Rows from block 2, named by matrix and row number. Rows with one number belong to one neuron. Each number is 500 + 50 x the weight over its row's rms, rounded and kept within 0 to 999. All counts start at 0. Numbers have three digits each. After the name is the row's rms in percent of the matrix's.
# fc1: MLP up (model.blocks.2.mlp.fc1.weight, 320x160), inputs 0-79
# fc2: MLP down (model.blocks.2.mlp.fc2.weight, 160x320, transposed), outputs 0-79
fc1.111 089:449467523517385470456482471478468380495494573536465458446498371447467484537526474419499495538454478569527435534483501492460497512455472567426553422508594427439528494542536516537451424533497475506515446473443471509466568519445493465438418553
fc2.111 083:523496452511550474493556510483401512571552467447528470512509439508501557498548510540590517501529517569488487465564544501527457545462485546557486535534446535467516434392410400505549487559457643524516479547542571528466507536468568451490464575
fc1.112 112:502497511503460587452486414465429419523401463510466418549504511488471535510535524500553513487530511540570625519518492632510496499490548633533502483389513593576518438518498503484424555484412449546574467434479603493476489467492439551473417473
fc2.112 110:519494491440449504522457466469551450478519473520539533519508469462378490498559528518468515498505558435544472511570476475525497429431501437469515444496539600527460513455523615515563489433550593580483460615518511391528441526449549394494473444
fc1.113 076:599550537494620408446506508496591476517497484521546400494511525484512484517519604454487575520457472553526476617380478496514557434495519475496370473469481522468510453467485491512458505464458558485422471472482415500503569467370525518425539562
fc2.113 076:470504479561514521529521483408448500470575506501510549607457484470596534453481550515584574472509480510454508522522570542496469556478451460506473395515450472478601503589484516554508534581554409521544516516546516525409460462644532424626570386
fc1.114 108:494461607511476610552357503488536489571488532382369499484511369416500503484498451429538522517505517481497422554440580503449484468476529568565394511523555534557509526547546580436465464549526464449539547531401577534471466519459556437492531454
fc2.114 096:596479487573413515437537562481561510476527473443449518405432550484534478488510439505467492579514502581462469474565504546447436544535475522505499485558485405477595428547418506525659506498500504492376541401495505538593550529495481510487480543
fc1.115 077:602568478451438473473545552457568495537445460457619447438438498543477469510449549511534494539533415539499522509542572506593468478559442531462441511515574520531489584529454428496524413458543493481521577538446477575470444561476512502460446492
fc2.115 078:463511525552516514499414529404466548522585522587419528533489471496545547437505541427417556464456588430457544532430540477452561480478541504592460415516413459422572417544483499494491536527473565534599414443543542454449563464488506497457554498
fc1.116 105:538561554535446477567551524543458474493435451486518452526483480477365471457491521457482461503409494496474525486518489585580459506473483417420444498437466493461566433494564418634555479430435520569510469498557438524514443520526431540488538500
fc2.116 096:456554465497516520411462517539498495615611583464492502425528482538540496600495502468527455437421513541514496538433474409479492492476523562492589424574517517539482427526450545455445606496528482437452467431464514462465643513520506584564460563
fc1.117 128:561599452432506480481431511525462386619507491469543469520540551541419520515557523553454530519515487447546561544480549485444497579487436520548498490434509616482520409584486427422501501514475418503438350401491510528569490472533538518535512534
fc2.117 107:471435494563492530502537397549451517495510576470506505477462448427503478556458418465474488460428523526467482470419441423484489488529483481535529602509478459464519507494561474630481475509579498340558570533459519482462512577530513451561513453
fc1.118 090:543478443495515501565471566473488556471450482507499460541467488556519495408467535490545506531447385489479461481620491528556480485466449432528480497597476451597449508500455484343563509567460550568506405448480420507524555505419544489468382490
fc2.118 102:445568527552563511523509535394525498363507431596578528456470538421548423424511469587481502527552457452469409540528509512576493466484493463425454518534502532533434525476426476490584588523452474515442481531508537491491511469525442519443524544
fc1.119 091:522514565493474445417553544499450587412603532464384537596461522464496524506491521463522511467507455410462532558441504549498535462499524527503543527494500510392553517560536508488391476468557509390590560563517482489539475577395504499525476460
fc2.119 084:425561457554526504508511504540564513463449544507666433496499452512484502556503525558453498540461504489647461497547549485510435616511470507547390506518456530503495431488491390518486442482406422438570468605463500544480452501521476530533502527
fc1.120 110:441477444412543499487456440509598562467494479479492542530508522427534455519541438486466484466495484501511504481506483487604448389458541602369475482519465604564523524422521470550514434494379528425565469470475541506540478531386517550521529470
fc2.120 112:450594559631444529446500577485395405556545489475487474450544534495538551502547562489516514576575547477542480555451547461403534460537445474592574467413501388531501477552483536456470499523577498519517518542530530575487418486610471476485497452
fc1.121 109:598535506560442438543488561501479583539448502439420539443475566331531528461553531504529501498497448463560476423565440463447519538497523562508502467473541471465521533497584545452483529583529498464572520522540553424516495453537433494550495459
fc2.121 109:520614412574601551399541465559460495482572462440490481536497461508503496516518467513505527528542529523472538483507470491563526584482432513527481478475552441518579545405437391510492485447482405500506517530508542560429531455419514469520419511
fc1.122 092:545433538409451482498443517499452581477488456517458446447483488487482523466474493446404487482474470489519478508514628545492498562409537475563479520500623575480506448517499476531381558498392509647510558455464520444522544449494517383506423511
fc2.122 088:528548462505524492525447525466521413516553388457486532558485481491403527528556578527524423599521402507415492573584447606571469536534480449468526529496380400511532619501442445445526534523429546520453385457489494550475547513509623464430556538
fc1.123 083:537532582532545496480360466482401406428514517510505543547450512567479503502484559570531537449530467503534442505539541523451434536472426488497559576486559396458544429518546531518467581537481478532527540475463478459528519423344469493541486495
fc2.123 083:422448411424477520587592513505454575479524389465567505492548524481527520547487422392480441609497491384490438463560529552488459496509467466551550568461508500482464482396633500486467462462486559527504544504548547556445463505523538470518526435
fc1.124 115:552544478404420512479522452551452464585455442432532509476546516461476469432487567523510511590462575548571475569598473545461522436483426532480496514475461494580521544572528484487521548490474479478492605476427515487467498437513527492574542544
fc2.124 110:514437567472534461431459584555541429502496529516481501449418515552574501471573500432435485482431433439517502537491472459586506556498466456519427470547482505553486533479547496451482537498608491545504496509558536477488583540553565538428461497
fc1.125 110:544495513519518497584442447516477480554460568528544514480500562476460557398518529517540534507515589515440476471443578520554526516503510329460558544570532494512574536502521497440400511555505565439503547615525480519471560382500468534481472424
fc2.125 104:458546506430466538580626529518499545444490501542403403519527480618512483433511445605460446514546388546532544529534575485549436429420443497489493458463481428543515526513538491398545486397477505523531516459490564502332488545481585561484444464
fc1.126 115:542496471475475494451486541406443520492498469514541482508514523561470570492473543521485479586590457510530485512555604564429502523534464513578503431502479459426472407513533406441472454566380475556533600445554482504553446482523536436505482492
fc2.126 119:509535527532493497434460515445447545478489481554458541442507533546355587518497555523574558545565524509451433508500508526579491529477413570490534459478524466458504553526544479439613484459495471534482478517507498459490506404563573442464482402
fc1.127 112:454515471473593509607505630535515448516496499469478535527502577522489529557549575450547483589462515492549562469438486528508446509510529536480485446468513468579515552559458411450540580464503418486510512463501515575435500555529444529482537487
fc2.127 112:442516549594497461417512471545498479560439542679470473491510430454513445469516431641521461442581502443407458516543515528422528437479505474465438436539470388570494421537522514479417462438470457491583562458510434507546509434551508502576458511
fc1.128 100:514462476579428546531558475514568472559481593491497496540471535457578464504501398515416527482494438477600480525499499508610452558484495541553544469444544504547384490478590533533522574528495610414444489454498548446544462524502486466560433418
fc2.128 091:500537540494518428488483417548474562416524448487533492498520580468431531488499519375506455483512477592554549520500495465413485467453573511456489455522484461504621550480500455553488364510573459546558524575471408503470552565485533552445537561
fc1.129 081:567526495446469544534419470560551498556449525556607495510585520627425493528500458448450500497394506586504476462433456584552562480430488546549551404535453478611493489534517476562460492519463463459443417447437440531467531499478506452455463534
fc2.129 080:487470571579535421470508480454508538442485514469462396499412544418564473566423545521488564619475476518557500470502537398595461409526492438608569544475530498456532565526510547437483474562501518517510507523473602488413433513519547595627602429
fc1.130 108:559514541464538535582530475543470477555497567362489590461496428512455453508529457523557511541414562556491461601441540480451467453514447529474479531557552517484427421515461431474439400474533533506446464521346538545483506432423535513484455488
fc2.130 102:429540545529467460510501552512484485442450572578443505448424607485486496565518475535557385496541488415498448532456533497543545478586576492469475495484481493464536440550494496602571498473494517478561455567519523526554493538518540534519503498
fc1.131 130:508498596480450428455449535547571481434525585474485518555486664495489464497560485483499533427476336516570527576457433542469419439602515485453488527539511489505464461477587532532497456528527593562530490546509536539472454462470494512487482447
fc2.131 119:450501495582527572549561465518586477488478474455538511483549412557530526580517493512476401424516522542546575446466480466529513496391531538444494385459521448499436586436507488569492493426517455477432486502479496515460568469515482528543519484
fc1.132 067:426595626506534396569463503533516459527472498504518511464437546525483575432473553497518412530593499539581485455479479458607472543493537630550499482443525432468560487505540541515482489461542403528557426562437395590519441488587489465415571481
fc2.132 066:480549415510529505472484476458499616519485471434556489568516507479555428493504473457462625504437491492474489490554512484499460447531492503563536444555548527534514551507462437427461466552502463497469554514579639392484586475465458631507495482
fc1.133 109:493491540519499459454447450555489538407430504489576530524506459419482553470471418478473585521452569541452450410442442520537474494453505567476470465498427514467486529478452504467521608485420487558435502485533459518527521544516538561559493510
fc2.133 125:459470500405497552532566522554552437506543590556396505432452572507480406570506520521560462520524520486519572472626565484473529550482517520538494449533564464445547400460537555510536492428552503497512447478462518501513449522482450465492500506
fc1.134 099:613507553478492445504559488554457535494472565533432503465497518555570548505527559487459537440472571561549426564537618486592496367414451554406471424543390459552520540408522521412539463438489568448455496517526498516465557398472604514567505469
fc2.134 096:446481502512470482519453463513476495515493603440515512542443500500486446470504437432531521506497478495289451526416529536500557460484545526551497558375568481577506484528524508535376444477531510530535458545473603543511462473583577449506539426
fc1.135 066:426575544478458484401531581516498591458549485543391491436517457415469432528581480481472455508463538583502519435426486512481498406512460471531476470534555413589549584493373443511513546545420539499534499445500555592472516485456517643528486422
fc2.135 061:601515443571550587560504512439476400574523515465575510514495497577556487496477511540553612591488392441538465525577471541492551523488496430492516480544424559436462401518581567435465537494528514522483524468495512441523479483509564380431492590
fc1.136 110:608579471536447500527492481501521418538480454505549467554564491476526527459488487471537595511520579464605534570528560506388486457591496497530557441487499570462511507508431522515535510406493501555581468533477531518557547584490522450489382535
fc2.136 123:391450445444603469531528526472561548452489588538533507529551487465584522545449493436492484492525554558569542458508484458578529516431517585552394394506417468488461529487508488509482565437511388422537384465552544554483494530505469417535549492
fc1.137 111:561498535538457591448454458498512518538520463497463459490413409419460413508465518448502526484571501434527517534507492530441479473429365605498523474570495497473536587447555466527477512523545422560534611476430526493517550512456526550574485482
fc2.137 098:477499459469463559527431537487573515483472404529606563554533534520511510541621442486490455441457432592473521427515451497460385605572561456443515511516444520465582532481460576578482537424448534576437500592556552518531473533482551456519514504
fc1.138 111:555520496501428407482525549460438554551487503408420445548559509577451501458508487579488565491460340552536498505547579538492482579520466472441502573512551570464458474515469404481533520484439492477476589508586484535448442541459506411441494532
fc2.138 110:448449429451557602561474436438521467407529430459482475466473473587524553509497478483512513471652552459480501473499461469518532461457418487539396455467473509512518517537580513554541513520521525466501493565508408448524438473552415434554482447
fc1.139 117:512515503526453566469528595469478436498598504505520472495529457450465502518561415464514467531498574392534422494541573524547536411510540442493507437534451374581472546520490509562548486456478559403471475525459466497512501473436460552529577527
fc2.139 119:478475509452475509448638450514590498492454569457406530522420552489474519490496559458508464516543467566557484519486452491626504500470480450582488568503481575511563523510544504531514445530535521561465434464445410472521438463445533527421517467
fc1.141 098:532512513508537497505441529499539496513585433497629512528524573502485580539563489390479576587543461485558522543470489492518451538459556548459486486459477520553490567520490433505432435526491539579475584455574485529573518516427369542539455366
fc2.141 100:560491497547552505508484486494528487582568530535602510401492501488478564574523535581486496476526558450419514498526605511503479520526413494550548395616545470451572473479511348496524507453489492397556470502588476469417514514554497472418530540
fc1.142 095:416489541540527577582456503472514504540541407545524552506486435514541552488613523578440585463472505509538486499507500554512554513456468490468396569447469539441494478460500624558445458537534511487465610465489547450551420484503507438561434532
fc2.142 097:399472467572482498433508589471553465512490507475459491447465561506544396520455487454552570500551443541451523495671442543584509509473505506530629509597474536434446516455529503572517558518520527452549526469486487514496518457477484558576569440
fc1.143 078:556586521511477554506432523560486534566445475610405482492369490449550490439567456450545529457622473432546479420487485451556553482525513503483518472538482509551523484609546409513514559513473409512585563530480528424525612542477486527577503417
fc2.143 082:534468459530536496510516554512518555427447496407464486508574412579408461543463525526544481586412510559432581449541425587502496469525524449498467518458569465537501491472443483449565463477480403574471447418563467533495453492521383435521492567
fc1.144 126:446529569515490485505462463505513481494535621536472479459410501555605533548516533574491361536513429502554537556495406464507488547457472550499461538475372471492497475498573523540450441493517547528519482594492451459559498506505472449525526432
fc2.144 130:537504559370564524512553475458610573562550474478517523627591424456553460488469473438442532413506480490549539573476544442581499478515518543540448479519483436447490501507424471437498460455518454462454402475538523543424504444543492539458491510
fc1.145 084:469337341494501479477542487535470444567596508523588452419556475493412572540544547511493570551584484460547537512470435477514506515474576527561466489554500503482429509433521546387479519508503563567456539450598492489549529503390450491460530458
fc2.145 089:419561456460454464569400567501563467474524522431508611534532633430551462508498480521558443498526476546454495452518527529485432513554491538435541463494575581483590416449489423589530446446581544464510500501478537446462472511577436536477483537
fc1.146 096:543554448511488466524473521535506484436476592475459515498518449573483538522379563501544473570526577509449466552578552491586495558558531492532473451519462580495464480510538490383468488431455460499513414466617480510544479478484493468416441380
fc2.146 101:564600572507499529508511556414531564524469475449499535512470422521464472466564404519490569527492522476461487422572535534495417427540402575441509512504458457483425571482425480466446479530466452463439509547497525578535504535513565374556547491
fc1.147 092:450378617464530465558511472445495469413493418590678561483515521447513561525444481534565426494534422515421532520419494484515534422428564510433467571567405385550479539570534459452497530577454506492514519466513420479415482517449580588569442540
fc2.147 102:420468453449529539459511530600513499456526575576304381490376598605506416485589477436522586491525546548621451511551496519525472572496475523511560458472555490516532512490486472470540427403523513535508430527440484532476542517484455516485486458
fc1.148 097:516487434458422478526509497602591482513465528527485548589533463546510464495472519518535475507507521580498475602419499407445505369506538561578514496497456477534448543473451543541556376444533551459552446544483526466482476474467539576489566436
fc2.148 101:457467558572582460442479497506488561560473413491471469404485430533480366533505539532486482488466437454455529532473476477519430524426508511520535476440487497437532496440568552486543555470538559615556544478539588599482509498502543472472475430
fc1.149 131:485505552497503501576494538502443483503569414436500382491463502537507445533476594538468535430529589490436474470559477590537449460458488550452440515529500550554484578489444485481632542524510444555474510540440547483414421487435488544531469463
fc2.149 127:441480566560571500501578517600496457526523503406526443452491564563506514419585502539459436421573551430597482523459612426568545461454559524497532420432554551493468518528531400512565441481559518476515507487539525488515486506479478559614514537
fc1.150 104:532554460497507532599528581507512503386536455466570444566516491561469543484520512563538466494498434497373434506552583474544545546531514541454427501491564396548416426555429485454505532492523518592555440452506519528549630481433523482512509571
fc2.150 102:415481540406535464394544543438535459543506536533495471486516457532517521535531557444555499512565492540524468497459445509523520556508564446446524538452496451507540511419472530473409479552457582531514546612489465543577428637448527545501519470
fc1.151 083:513530570548484478460489596483467572379490590517485445473458496534442458579500520439516495445487452518473478471507543534530521490525459448574493475505583472521465502480471474348528549523387464546513527516481453559472485537527525488473519580
fc2.151 083:503486427546510483564500494443495557460504391508543499543509479508494472465588476564459527573494443426500490476692566535552444514465471512441486443523475525523434530563565401461538529419418424417512503490523559462515573488535536372454463469
fc1.152 086:537529527453403475511529458484551552501514421471560502464506556503430487469499514531515525514467506480471373542438394456490515492514439552522554513508543529524462482491520495496507483527496503512615558555476506525601496521546516465505457580
fc2.152 090:450445524515495501511527499490462518397621543496480518598478453527495483492519545493381472496461522551565496465520501596600531434514407486477411506508453633452399516543496538571475397456492460502478463411424470602450534396421507500513506421
fc1.153 095:536573477529502516447500553431452464380458591507596537518533473545522551450414506492516467524444523489488457377520452479508455513484362603502509555572437475495523488581525549491472572566488531547517568466483479500484424541489492493497447527
fc2.153 092:396571590525566489559515605526474509505492496436471514451459559483496585505530509465430537477521515455555525488548473477491542418576625470490540447464460506498492506501478510543481434490519506367465412451470449524456523531551464459571528437
fc1.154 114:488560482514527453547464466496529504571544537525534432474474560536477439528484467410528500485434497495657493479504502564631482512485480391587397481542476448541474547467412551442520407464505498530479486502535472550547501520512527507465473506
fc2.154 104:584523484465486572452537476466520482423422391502526525527514519527550470547483558436515549536460410452470585483543461413461481502513549448426555402469468454482563467492539459497516448475484541541598549466484470531442468480511530484609521538
fc1.155 079:415530540515539468554434546542532515482571515478554473480485475467423549591469424497531473544507446449555556507375466552559432520507557523497473572540539429430531493534406428566428559398477482469569531457429494625475498480465461508616520528
fc2.155 088:588533524427527555423507419508415512505513503635542571408531498586564476510534509507464529499515534445454440499579553595498442425482502515414506382545519498450475523394489494517498501472551499513585521567548492530474510480538441468546502541
fc1.156 097:506408528470501490435530529498474538486526459548482564489455571443471578551585463527474523510535475547483485557440527482480380492520403493511568479467508493527593546540489511512510468709458442418561531532529436560486585547521587468502530446
fc2.156 098:460480386504520508540406476514515551547478519479509439572477448441492507499510501532464499403510462436503436433520464501406525504485517507527507524512456474487350519503548520568567498472519453531622482554509532469501475447501324554563567522
fc1.157 118:558549497565476462510487535513537463449469454583532522472424476438531633473428502455490461445448537492495499538440554572599469486463589559465424348478391622508488542537539427485525467560512446497511526543539536424489497571539547551537494519
fc2.157 113:494461575559516519507507510458480509535501575496479489407486506501469496571533469565492459497552531529526511400512550522493527487525369560440603484508641490564600560472498510483506519514488444448528448495435441480521495483503475545535450549
fc1.158 115:446520495484514543493460501401486487431478535507566484550527516573547420506522431484536487401431517437640532544500403496459436524430510508454485457524426584454487512502505571520530451458468469548527445587474614532512465505499626622571491471
fc2.158 120:450546498565529524503514568516515495498478360412449472525508503463464623586443484500356563535468503445534507459411529468605483452444469435510507543468522500537387559532491527512533485467474559535532554494469468478524471468495479573525522577
fc1.159 101:573546452555557544483516535486455522468529487493621495511552559563591422440496552533500472523476510487309461503427584555458498422456496533522544445472454491513539494611396459462503463494479471458596504554474581461562447530502518513461522508
fc2.159 106:537464537411434414473478471473541497623464476496446447482532510480393576548498480505492475506480537526581535511540463469584512545543490540427409511523486481417566546451516525431520426510493481477476570560502507403443628547407498426457473476
fc1.160 124:630532581426486407490451547455512560508567354507488544488497497557442549557457495514458502453523499532478476574534465450492412573524550443493466530474471504592449480557428520512550517517458498638540518496474455498519551524588493470459442478
fc2.160 123:605539545465529549507486508474557427498568571501432600538451511502434604513523431528478471505569508529521574505489524478499498502506553468466525420401520564436480530482442442469479448494449461526433421445467504510492506494552500487485520488
fc1.161 104:507531486522532494461523540441507549470581517437523487509402568504563523502364534583523492486552465546506474400548497546533463514550479547457605517516524423570576497510463488438541488376573566415542537525542518509501500482573495508431504532
fc2.161 113:428479482442554520551491495509505505470576533558478549391436409509465526481569444361483526481474552450572513479477495469558517480444521490546446408525491533486485492484538573443498507485582458504511451506441512571548488575472443552462535473
fc1.162 097:462457513594534530577549455483520552508506574585504542443552543494536531532568418655621402502529522555443395534469536460470478563434579521458464498537457537469530404479504543500419477511435451483490444519408575509495511485445542491582454456
fc2.162 099:418485499460471432529569502511525480450517540578523504437534440458531486416479521447563492508592464497481531530523479602549472427459489539455540486514540522476546525458543351595589493452555506537445519462469542512469546557550492547507493529
fc1.163 104:530508486481501575508461456480466592496542436520620526543487573544510475511501498585512485441510369379511508508505486519394656496511499555535446529501544442609412488571430526553535494550526533508495541366442471485489537425489488503423489541
fc2.163 110:352539571532484511523522498460408403563586477535439467530432501507479481522481534467503438465515602559502401521512550580547526629535438427511516485460465559523496426455460440465471444483568447539397584583440448613468483596466469415545495473
fc1.164 093:600501442457551516528541531453499462491542515414501536498584459498550463512485535478548514431510577474374436554509529574467565448543468517427484575491426560491521473556527446427445541404536476498408518491569533483471459501406475489532473334
fc2.164 096:437433490476423479559513483412433510473490506492498513508441584495488562442505442540477540620447455453601545506471485497554489408482613490500494531578541459484491618505499552387477395568414480411542437535502570511409446439594610385519526593
fc1.165 096:479521408519516502536546520496352467514515545543491548434559567519526488485454532558545473417517516505489482462497554463550486385447425555577481564533444424531585565489489428518408459460490481460498510486388572496522553441557522548462520510
fc2.165 095:541472541473491477499442525472446494473528563512492464558566490519426516531467543453508566555434536486545518473506454374552580447417554533512572496524532529489510455479586609520523461578447524516527537597542558496380423482399510490487445600
fc1.166 116:524575546540526495506534477551415504583525434551530550533472521488444497435511548463554505518449524513505481407388481521467475482486461500488510450495510551590398590386544463523498494548373556469417483610498547543516434505487477489453429506
fc2.166 114:491479505466499490550522532465436412500541433565445500511507499468534604407539527487500476512441451561567571488515531535508501489507375492478558520559543485461518477561395484579567515565494423592563437412573497536507462412491400528444506459
fc1.167 102:464463455526485456543551577515471465549475408594629406407522349436511541492497560489578499441457417549514530483545507507570468467475496459517499477490397562527498521495545510487548426471503461447514545495505466549501495552458493484445480450
fc2.167 102:436551539598521605454412503448437423451465590500443574531387538513476435532443546489421500517490488512470486477489630530517456573569433570352523520568540478454511468555510472501459523562492523432485529505502498494486426477533583470526512564
fc1.168 112:504552504550495543519416513457399479485513467507541469477494421478549501555519441650460565452441598499421492497572532539427466529545468429461585502561483562465544541527464524473553502419484534514447520534556591545485481520492452510397470454
fc2.168 106:395444498539484453479555441504592493503496551459505592555557478645500497463437599547481504537513520502570465553386429491561478530565545522524490508556523507514513404501461408518432542571553445424436489480522455505504539549475490495485665509
fc1.169 094:509537426489469430512444490544479450545525513556584498538582624479457461487440555483481620518486496488463497520368464501436517515510432641526479584438417591437484509454518583473517480441411529466498539469524620477539528461533554477521471471
fc2.169 101:558544565534554543433410487493431422517444480505410477505576409501534532533518494573587467373567514577543481470569430481522498513353520535511485518460494592476527476414502487504469529525535449601457529546417508474511498544564534533579450466
fc1.170 119:545491438534570469452488522465413439506504389528471497572608476538548480433411442471467467545525427457498387555473605571571440516574501449439588474543501413483456527439451439497461481524452565475565466385581483449475526490460528591468532575
fc2.170 120:458482534530461527568565458528575473412473552588574593472456557467538521485549520365462548470477497577495511499565449493562509541448439510458502464525484478573584598539494558455564593464507573550482431423513503490466487429516425542422493576
fc1.171 086:574509550453512501548463432531469463381515472501518408470406483500474524566511411540505557507533576541447500449419493493492483516515566427468494564537502516530493490462566423576479544481491508587502521618495565525433443380470527502440451455
fc2.171 085:381461561570559431429483531473482486454513538502455572515460594577527572440454523487484479514563416482452535566492616494568501438382434471513471500520582522528467477554425462436549511479558483504436464452531548533421490519491397513510543532
fc1.172 104:538507427525515554539566463522430410529602404431465507572421428481464510411473540448460513560540427447500428387441560496469515522528529480494589509509514504491563522463489520564463508522405498485503517484537475540524496469501454533599470571
fc2.172 108:479586532423445512512478495486545571475526458494538482450539463465458540489551482506527516539473532464500527550468529548551446418469369489476467435491489482517530525531631398480457477444406499380587475564447557451616518435541548447590477451
fc1.173 107:399555502500473500506444538438509468479467472516460542474553441457514484553550401518591509571591415538525489524474525582581524576528474556534328547497513515452603488446585505415376605477499443446570465459459474440471514591405503528456458451
fc2.173 098:530501449564406514520551644477516450575488602449490524496567533445473469495452514474429390509456431508463574489437470399511583551487528440554527436556533548516560469541567500490495534394467530505589532466490539565497478423528486515489519446
fc1.174 110:445468551530542437485461590525500569462520556548498449520523513568522448533491515417542478499433514515462476569440522473514537559465451390453462516590482516459476490514524439474562619490515520482508497446487475516429532578533491511454426486
fc2.174 120:468510551515594518557534479519468503464527568403611526473427468540503519360523537582461529440526510500466454493572490532510497446510513498572419490352528505498534543555547494443538508523520491454514465459591458450529475477635551513561492467
fc1.175 102:486554491468509461416498446498361447409510521590513433568514491599503452442502441599516560438527516537482516477394510481457493510569483424551440520482437430563460509545485488545523481572522487569490430402497554429509545486594391532488515561
fc2.175 109:451545493483454567494579571590581487506535491454475569479505482408491541516410525454556481542550511495520455529473512459460518552537431568517591475427509493514518531483450504394458561593570508610509629459479458526427472596414571562530516423
fc1.176 129:492584557513488505490454470523517404472514536477456533511575531447499406504520438496498584514500551497532488568397446473538469423558485469574543527497502537492487547375472542449465470480518440634535527527515487561532518438433479564534468538
fc2.176 122:533498456476631529519556432536634532526486582425478514601464592504566471510503500499544531451459547550599582529480530478557511471447514541599454461500538441467484562470451421465504548431522442512463331532531512547524541445554493485518559402
fc1.177 116:518364581501491409556565533592423549512472514508435497499462558520575512577474488551431477524530549494540413494564570545513458363447444501422503488543547441502336548535460521533592401464576437506607470497431573537530496513452545453595497472
fc2.177 115:448541524615558438447502509505479367497498404383560515490504446546479495451496497499481516447572591502480480510493478465520588521436557664404606501467465516598451539493600563419448493485551477535533452546550464488480445409485590492542472567
fc1.178 098:488505454411498440427433531527524521532467443438483431545509586515581481518430566520469546536481497453533557564461500446386466488596478502396524500501441562524517507503486492494556527495614473532540578552520477486453547475553529472481550440
fc2.178 097:524479534535420498555549494435557492481578609500495536444469488509458524525546488508525472460498515602504468460529473562612538515445584511591465429510542552467442513465547489443491463479451454432425460536561489536506467486450486453449556511
fc1.179 113:540526548530450542519516353427532490459522454625504446408552539524413427479586527538480469468520568527504487522567469543493464572554528531463498503433398486536583521576541524521568503487478510541492433507470486472618557410507548495406452538
fc2.179 115:435411447484543543521574457562576489495568497494398547520541416448537426492380496440515572541428557488529531472509584534534487519442561488507473499590589487494424473426477491453527451480570488602513414482524483542495557555473500502506515558
fc1.180 108:513466515478568630507469548454560450573500510481467536500568530588430577553426479481540504580382546511504555591497496511540528467457595441573449520535505530528464497548503438523532481433465505444546492473404489515555459466455514567529388491
fc2.180 097:589496483519529556512581507494472452523488544585545572445517523452564443565546535428482455476521450532509485468488465510533545501495495462518432495477472538514512474460526551532574496546478539559536415459492399503459482460433520538436557622
fc1.181 100:503491551441585529546477427526520535571446555479493425533505483490645566575471562449484517526402571535482483531564540525435502561507494477548461487554531507394559517519539462424514530538513508429459487492489481534407502485462478376453479407
fc2.181 102:520516486587444457532595436478594502510458572468548503408401474486501514470478479539503537438522537450466467553500454434523495526495499568509492565488527542456500497554556570556528421567519492505452478460552558518546399595571566465474472449
fc1.182 089:432528480598497531476496496530451536550549482440435486461542476380525518510484454591478541519477575407487381582547530490503556547508445560529503537485510476541413502426523520482488420463534534465507539524480535541486487439455546461533481453
fc2.182 101:510546522438367511565501508504633581485531501429548463549452526544495457504487486436426507464500482490476487641523363427512483424622434503537575526562480480612459527498503536469453564579527522478563501476485430454516559513518484476515504446
fc1.183 118:554483518583531460455557518522446508496521503428425525535433477502622532523495460470473482568477524536462461539498486597524509294536485458449539536380444523521495491523453396473533461510491429518555575490492642533479528424539623520478421526
fc2.183 118:488604511415474482589427454498497447544514596511516561440504519557390469506540402517484481488451545432470533453433496466525567562593622537531451506616567464566557509473551585452536499489512562445453446490444449462513495496471516481508516460
fc1.184 097:456490514500537481544462481385526587485508574446506548458529469512507456459580433456478530606487508479551476500538428554554534506470506553427447484448495525506511591533519472435559544535601526483468512524427513650443469487512503537481523561
fc2.184 094:477491470519492530440541516592468368444572506584545473419397530479510545412496501525481512492456513516484471563524523589501387396428473484465519410489502579471520485500497463514488479526446413505519548473445520435501502541501453478522507493
fc1.185 087:536461547570533577499529482481456561474545490477527445569469566508512448382489479531520520429511460460487446463491560483552515535421464483508470473538563475526436513553503500384492533475382539537554443412463484544501530537500563459484428500
fc2.185 094:486513522571470409556578545488551514522536515570565583450570489464575414429443563531443467600522400495445521595572440562555489572535382563404469456532476450478515507458552472408561573515520480461470496428530513437449531452452431476520465536
fc1.186 113:543546489528452512497555458647557545567554559408458547530443458489465510517538430508513452519550438460548585452468483484425426477407521535439479606545468475515500454506455496648424462571523517464559555442544489484485481660540603487563548492
fc2.186 103:433558518538550414513379577422518417442503427572496474483482524555517556485570502546544527581461548581479455468510562507499543493546458496436465507565488532444504546403545482410553502421508543557418501508458587509424481478403464532456508433
fc1.187 093:462489477500546455466552453491443449569581537574434508577467517476395483514512496435536372448438477411546499618469567463504468575465519398503643449557535574479475486466458521496586467486479459542546421537464429559504483409431609486545505430
fc2.187 095:515466454554431526486549558507408461469483443547507501465494538504462450477499441429462473521494502480502571510475537476431512427523476554391552516468498579535450573608515486601409534527448496477567572570529504554493491492500543503411428561
fc1.188 115:529465510531482439537450407523471468497504528429590553463556442525534462613521465485507595471536559477569587514541470544531414423444498520485512539489503428476456520495587519506496502544457490579511516513506500547413564496424547421436478487
fc2.188 117:461518502389557542527514489537505564501516489472438502485493626489506491477551532559496458440506556536435561555536510551543557514502528464540445427454527470515579379456431426497491441364545430514497535510491521497534477455456416481557541486
fc1.189 092:446463429465457479466561507464506509513483577480580469452508447427556505454486554478524571569518542555464519537491471451369524542581494463515507445603521434482576438434534604438445506489512492569460506445437421468514469561473452562575531465
fc2.189 098:451431492563510581507490540592440458543524514464505553537520439524465463431492493415514508504512440487373550429419503447625460528534483526503497516493567520545457458582528518515495518413542484399502437555541536507353536461514551522489530525
fc1.190 080:533511609489509509400439534434485474542494485394514427534544509507497426449457514513473571497528447495356537553459403534527481424491497544444506508406522514467587524432497476430466465460571580519474431615499544524429482466494478526566537494
fc2.190 092:478421416543516530508555537499468523515482504480455541489399528534511484464469469514517505548486584458533505501454439464431558498553484501416516554539415413429560431514479646487504441557501432542527546448484512417566576543481442541550470548
fc1.191 108:571652451521482562500492442556505496434513452563606457434480510503518447467565523464515604572376504570455511554475518551404590530551533494477469424496472532538521512510491493511467485486515457519448416469538457513536621495525466531501494513
fc2.191 117:449508493536613538565482526511532471524491506519603480510619573486559585542520579511547503442380570484537533553474539461533477465468490476529539400529414474452503546531429474446535596432556514444519490493518514586454469517564476499491526512
fc1.192 029:563541531488401504468555503478477485502454472461551500511474421593519440435522515532493574509554537475426571497471542548423473499394489601436457454548574500530532501503593461545533377557444584501476512391347470536593505446560495541534515477
fc2.192 030:436470460535557457571437566539485619517511435549450436519542532396547588499486459503435529523384503575450493520526501501518532476555448466544509567466493519449467499493361501470436595386576491486502536601559517521527491581463486414500474508